config.yaml
model: "contrastive audio-text model"
dataset: "short read English sentences (LibriTTS-R)"
train_examples: 26041
gain_aug_db: 6
n_mels: 64
hop_length: 160
input: "log_mel"
spec_augment: true
win_length: 400
tokenizer: "word"
vocab_size: 5132
loss: "softmax"
embed_dim: 128
encoder_arch: "ecapa_tdnn"
encoder_norm: "batchnorm"
encoder_activation: "relu"
encoder_depths: [12]
encoder_kernel_size: 3
encoder_stem: "single"
encoder_widths: [128]
text_encoder_causal: false
text_encoder_width: 128
text_encoder_layers: 8
text_encoder_norm: "rmsnorm"
text_encoder_norm_position: "pre"
text_encoder_activation: "silu"
text_encoder_mlp_ratio: 4
text_encoder_head_dim: 64
text_encoder_fused_qkv: false
text_encoder_bias: "qkv"
text_encoder_qk_norm: false
text_encoder_parallel_block: false
text_encoder_inner_norm: false
text_encoder_drop_path: 0.1
text_encoder_positions: "learned"
init: "orthogonal"
residual_init: "zero_last"
optimizer: "soap"
beta2: 0.95
lr: 0.0025
beta1: 0.9
shampoo_beta: 0.95
eps: 1e-08
precondition_frequency: 20
max_precond_dim: 1024
one_sided: false
adamw_lr_other_params: 0.0019
steps: 5700
batch_size: 256
epochs: 56.0
lr_schedule: "cosine"
final_lr_fraction: 0.01
warmup_steps: 110
weight_decay: 0.4
adamw_weight_decay_other_params: 0
Rows from block 5 of the audio encoder of a small contrastive audio-text model, named by matrix and row number. Each number is 50 + 12 x the weight over its row's rms, rounded and kept within 0 to 99. All counts start at 0. After the name is the row's rms in percent of the matrix's.
After each channel's rows are labels from the 100 clips, of 14848, where the channel reaches its highest value: "top examples" is what is common among them. Only what is clearly more common there than usual is listed. The data: short read English sentences (LibriTTS-R). In brackets: how many of the 100, against the usual share in percent.
# c30: last pointwise conv (encoder.blocks.5.c3.0.weight, 128x128x1), inputs 0-127

c30.92 100:66 46 57 46 41 39 54 35 53 49 62 59 33 76 34 51 42 52 38 52 45 49 60 40 51 55 47 54 66 26 50 55 63 43 46 54 50 44 48 55 50 51 32 53 23 38 32 26 58 31 46 53 41 62 39 45 39 25 65 60 40 57 56 38 23 56 37 42 57 38 84 43 69 50 60 51 67 63 46 56 61 34 34 73 58 46 43 40 70 50 53 42 55 59 52 73 64 48 74 76 46 49 58 64 50 49 41 52 72 50 63 39 50 45 60 70 42 55 51 65 47 40 49 68 55 48 31 54
top examples: the word "and" (26 vs 10.4)

c30.63 108:62 39 62 53 64 34 72 48 60 56 29 42 43 52 43 57 52 62 50 27 53 50 52 61 46 57 56 49 46 47 38 42 39 67 65 36 39 41 40 49 35 49 79 48 84 42 63 42 31 56 28 27 45 93 44 57 37 28 43 40 35 66 42 57 67 58 64 57 48 56 51 59 44 58 38 60 50 64 46 41 47 39 40 56 49 34 48 46 50 43 66 67 56 61 35 46 49 35 49 44 42 62 34 44 38 44 49 42 45 38 43 37 63 30 57 64 57 54 61 59 37 48 37 28 35 44 57 36
top examples: the word "i" (50 vs 18.5)

c30.73 101:49 45 47 56 55 43 64 55 35 58 42 43 50 30 49 32 65 32 64 55 44 47 34 51 39 42 49 57 53 65 46 35 46 52 37 59 38 61 52 67 38 44 55 29 49 35 42 53 29 41 35 38 68 40 62 43 41 43 43 50 60 64 44 45 62 43 65 82 54 40 44 56 34 42 68 66 60 30 55 67 55 39 45 48 42 35 83 27 45 54 60 51 59 39 57 61 55 26 29 48 72 35 51 45 44 55 65 29 52 64 49 64 40 51 58 30 45 38 61 39 59 79 53 57 69 59 59 56
top examples: the word "i" (50 vs 18.5)

c30.64 103:53 41 49 22 41 51 51 61 57 49 59 64 56 54 45 67 37 52 64 66 34 70 30 23 18 49 18 41 64 39 52 41 49 68 56 52 44 60 38 37 58 52 43 60 56 60 66 52 74 38 46 40 58 33 49 55 48 71 40 70 53 43 55 37 33 76 42 60 56 60 48 27 60 26 51 41 43 65 38 48 50 50 49 39 42 57 53 45 37 66 45 62 55 42 58 62 47 56 42 53 57 39 50 42 64 37 59 50 44 46 44 48 71 40 39 28 60 59 54 39 43 68 38 58 78 53 56 52
top examples: the word "and" (37 vs 10.4)

c30.4 102:36 56 55 58 45 40 51 20 46 90 49 40 56 45 50 53 44 53 64 37 61 45 66 49 39 36 51 33 43 47 51 48 48 50 53 48 38 45 45 62 70 64 48 34 62 53 60 54 29 43 56 51 48 61 44 54 46 34 32 58 49 89 53 38 47 48 61 65 48 41 60 47 49 33 36 60 60 53 66 67 49 62 52 39 49 50 34 38 42 48 26 30 37 35 48 40 43 41 44 48 42 45 63 56 60 62 56 70 32 52 49 53 47 29 55 29 66 59 56 71 74 41 35 67 77 55 46 43
top examples: the word "i" (86 vs 18.5)

c30.6 094:47 33 57 54 63 54 79 51 52 72 50 56 65 56 43 53 32 45 72 42 66 30 50 55 50 32 60 41 35 58 61 42 51 50 23 39 64 47 62 44 39 38 49 40 56 66 54 30 37 59 55 36 45 56 63 63 58 37 63 58 56 30 46 65 43 44 52 45 46 41 41 54 34 53 60 63 38 33 40 52 45 50 66 47 25 38 85 52 50 57 43 77 50 48 48 30 30 48 38 35 34 50 36 53 45 54 64 68 51 52 49 54 47 57 51 55 37 46 37 32 50 47 61 30 46 80 58 62
top examples: the word "i" (45 vs 18.5)

c30.111 101:42 75 62 61 44 50 66 46 42 35 45 58 63 49 73 55 47 64 60 46 46 59 34 46 47 45 66 40 27 68 57 40 86 39 39 53 42 66 50 48 33 28 33 45 55 44 76 57 42 56 43 60 49 35 36 50 55 47 42 33 71 37 75 47 47 26 53 37 43 50 51 52 37 36 57 42 56 55 53 48 37 33 31 55 51 49 45 54 42 47 61 42 42 15 29 58 49 59 37 40 41 34 68 49 52 44 42 52 71 54 77 49 55 49 55 44 52 45 54 66 54 49 54 56 24 55 67 54
top examples: the word "was" (35 vs 9.6)

c30.100 112:48 51 43 43 30 43 41 57 54 52 40 54 47 46 68 59 61 43 40 51 49 61 64 50 61 62 55 43 48 43 69 57 62 32 42 40 31 54 44 28 24 60 48 48 44 45 52 53 50 59 38 44 74 79 51 47 67 34 54 42 21 63 73 26 27 47 55 43 35 49 51 35 50 47 24 63 44 42 45 59 57 30 49 47 44 36 53 60 64 62 41 27 35 45 52 52 21 29 47 69 50 55 46 50 44 65 35 59 47 55 47 46 67 40 70 44 61 48 45 61 30 45 62 53 39 76 59 54
top examples: the word "was" (42 vs 9.6); the word "a" (32 vs 12.5)