Rows from block 5 of the audio encoder, named by matrix and row number. Each number is 500 + 25 x the weight over its row's rms, rounded and kept within 0 to 999. All counts start at 0. Numbers have three digits each. After the name is the row's rms in percent of the matrix's.
# mid00: scale 1 width-3 conv, dilation 4 (encoder.blocks.5.mid.0.0.weight, 32x32x3), inputs 0-31, a 3 kernel for each
mid00.0 099:501484522531466479466459592462491508499487492489517501505487523506493494494502529468510528516511497514473473496457443475475510467529501505517478544511479480559492480528556515510510473485500500502497532506477494540510487475469511485518516493533525490480463446529511465492506468494491486494
mid00.1 107:490514449511500436492526447503477483542490463484516490536490464440516494524497468471500512470525504513502487508493505507527457475486540516506486511530503554479469463508532509539458494526517519486483510504473504482530492487479495471503491542453531534458492465496499533515516500494507490514
mid00.2 100:475483528526528494494489505478501492530536484479518474463491505496478489488545489452492540491480466503478531520479421510514502500491542540514503515506509507483511475453511451491482469468477533502507519497448478496525505486482538506549482497480480499531492480510450502485498529506467469551
mid00.3 095:427514497464508494477498503509517469467493514460493490478503510498524479465515527511465501481479491475501516478517477574520501435488520482495508490487510484513522526487505479486523493460509448505531469515501452511495540460522485517506425523464504483518459525483509510519525494491491497505
mid00.4 098:573538483486502483473509491474492517537463505502509487493478527505475484521464490511522490510459466498459505498513498491466494480484489521491520498489485507504515479511460490498516491479477521494482557490472484543496485525516504479517436540493500483508519532435549428506519494496530469492
mid00.5 102:518495514509493512537484490476498501501506482476492492532486506497493510540490472519492461500478530529488445411502577512485489515526499509484478520501481525494502528502523475487471530518466487516524455477535518488551468518505508514483502460471520472466490490446489523513514523498453518499
mid00.6 094:531523440521522482527494463482525482520511479511524501488493484458522491514473488500519505493541558479500480444477568527506455512514441520523495489535487499483504499514469494499485489504480504504454496529508489527438517465510535503460474475508480499504497478496463490497516483526466491517
mid00.7 102:522517494438511547493487485508525457482522497510476500509498496507479522555472508506486525515536500517524497491501508478478491468506505569479467563499467525493531523489495508491542472489567489498471531492474508506457475487536521508472474468515502532450495509490501526514497505526528507468
mid00.8 091:528481488494453499476521507523457500484476502580555480475491506500480499454520518526492490512513507497482484540497502502461493470515503474507518472499526497454568491507504517478504504483524524470488495505504489484512498477542507476503530473523445526464468509500474498571486473487488497523
mid00.9 110:524514523525503522460505529471506528471482537534481500518482476471510503477523471520510513548509448488493517490475444480461527551500491468514499486491460538468540539486483508510481500509475495521532530517448512496523540524470494481518473534518470513525456521501511473511491498509472508463
mid00.10 108:484532495544471574520517497468543503564516523531507501467480507493479499530475471471471527494489501465503472524501499501482509499474483530493519531480529510489500509507516512496527491504513461524466508481517565500439469545476508486539505516513497546522512518504501473532484528497478525513
mid00.11 086:435512500473482528435500507512528472479530521476529478475502493512492495462519520495536467524514489453508519553495498524525485449474509515508518482503521467521521467499503470489496509508516447508504455520534458510527436540484510513497445500518483525500502492499500513510488511490484514527
mid00.12 107:540460498510496489522523480492499489486457460481458500496527491505521478545520489538455527504457503505481503503497506509536489515473530434524474466487514521434539521490497529476501503508504503487470505491500508466541535543501460526507478516500517481467508468517512492486510481461465486547
mid00.13 101:549465484485495484506485505509492482506507451535452476490523488471530502523498429461489493516470500509527445471500517472497473487446494501527487520497454503500527480472500451538501468491480467561521502501527487498504508491482470496488481525501480523469503512496520534487551518466493515509
mid00.14 098:464481524530494488564495475475483509496514490495521484460507509575495478508521467454492491535468484446516499531515493492504477530513491570513478571530471498511521498500509484534483508474484509506510463505488474484524488484491526524505472501512549485491507503500511494540492505521459508532
mid00.15 106:528534491499499506509489517475469530493488486511487528508503496527475533534469512477499511524501490539489516483476487517465490499522486487506530462469520503477521524504573485506445538440508502525510520508431469520516533473481497452517547475531530477502493481480482507491498463543504507472
mid00.16 101:480528485497497494501493569461493472514493492460506461491439491502489499533489472481507480494533441493495490511460474492512521513472510501517507501503500489498514482482514503535562474487507492484473495520479519453519493490534519500455462496526482473525517525493488499505548549572525502475
mid00.17 103:494506484473551461504494445519496518513516506513466513506488489479489514512523489449521482464499518525498506503513504464482491478527539488471514466501516460513531490515514526468479473504529486494521476489503538497500516452494452498508490503539522467464453516536525464576539466519481483503
mid00.18 100:482529469489517521492490515545526463468512497510507467494503510461482481500472470486521479487473507497532510458518552559526512502515486487506482503518470501514505496497481471466497509497471466517537439498542512523532565534499514534483508462468492501479508523449513489467504494505542465521
mid00.19 102:511529485514528517530517499500480460505552499489502498546438516474540523532478524522500487498508449526529496506502489489499500515433516488522486485552527480517456471500531484476505514531506484472497512470487500496463475475536465526494480521495543502490522496503497508488455508440537495528
mid00.20 092:512509461488513505472530521522513456503505480512508492468536481503495507500530499479486437545443492458533499506510497515489505491520514509506494473516482519483507471513457485555454479496463491463562468514534528489470526504493547501481461476492536509450458516519509514495476498516509494484
mid00.21 112:492529485475509448506479517508497534521496470502521483518495491505470481436524484500499541501465482498477500503502477474477517504544448511504536505525505494504508504496511479478511502515495470495503535528505498456561501537443486481521535453526490528548549474491543507517516494509510455536
mid00.22 107:512486520464433512535497525483507473523481518512468524497521483507490535513504468530457519518460524476535534499522477504558483503461492517502488520492491500490517536500511492523475490506487525483477486495501507537445518478505511479504486584495503501461465525504511449501451525527514492494
mid00.23 092:518468499526480474567520442489499480514500513471500503490505541534507476460524544443482457514491477487480494470498526481493516542468481466500533492519506479554507532489480511475473478471511520503492532484494533517487479491475460497490484538461521488535509497477486501472532526488516466499
mid00.24 091:495524478459478492559503516459511486487500528456499506482494535535488492505487526490490472487447543487524511490501470502530498458514476515481535563496502511504520511487486525495531538510484483488520497454492488575493510469488474495503582484494525508490552503491513502496519483492492502519
mid00.25 096:538513450474479505454507438523503477453503460535491476490482502527498509526496527441534489496502512496471484498484552486456492517523452519509532523491503459511471537502494519492496502498480456486479474542537496505483540506500508479491467536519501506496493465483452489490469504483520479515
mid00.26 106:552509500499476493477504477506497478501495532518532446498519493489502474537452498466504503486471521495521507468498532488512519505551496523501506468472510487514553517484461501485528494521543538492530501554425536497454493502490469516485515489493498541475462500507467506547484468513503507508
mid00.27 099:508519439460521502536480493500504458501518509514519500484552526485515475514536464491509508512520498480476522536486486450507481500495508490500515488509535519556501474498456521518494465514515459498518501525484499508499548559450518523489538492484519468520447493485503483501463548507536514512
mid00.28 097:500485525478489511478500519465490467476470521485522499543534477485494516545508500468509516486487512555499493508490547508474528534492500489493495484552527456528506515528511462485486499504506502463491476501425491530467552493473523453502530502514519503517461549524488518491475510520513452496
mid00.29 105:462506499518507506521487459500531510467499509460534501473502461467516561495483482499526494499507471462486544471490465481513462492492520510499506486455456506524499481523569469464474495522548499492492488503467481501467536481466524516497531477533517459461494504482475488514516505465525522492
mid00.30 095:462518518510509486494532503505486515484481503498525513478517555496496484490495498496510492499532461514500506512471515513470499478495504484471552469495548533490506527523481521507470536519475484515486481539463530436496535515455447491576518481466488492506520518507464513484550508456494474515
mid00.31 094:409512538461555455458492516471539493482511511462506538461488527468512506474495511445501477516490499460502507494492537526506473476506493487497513490472500504513500452505508487516476476498489464499512482463516507505525484510522497470484484521532491519529444494512483500488496542480465506506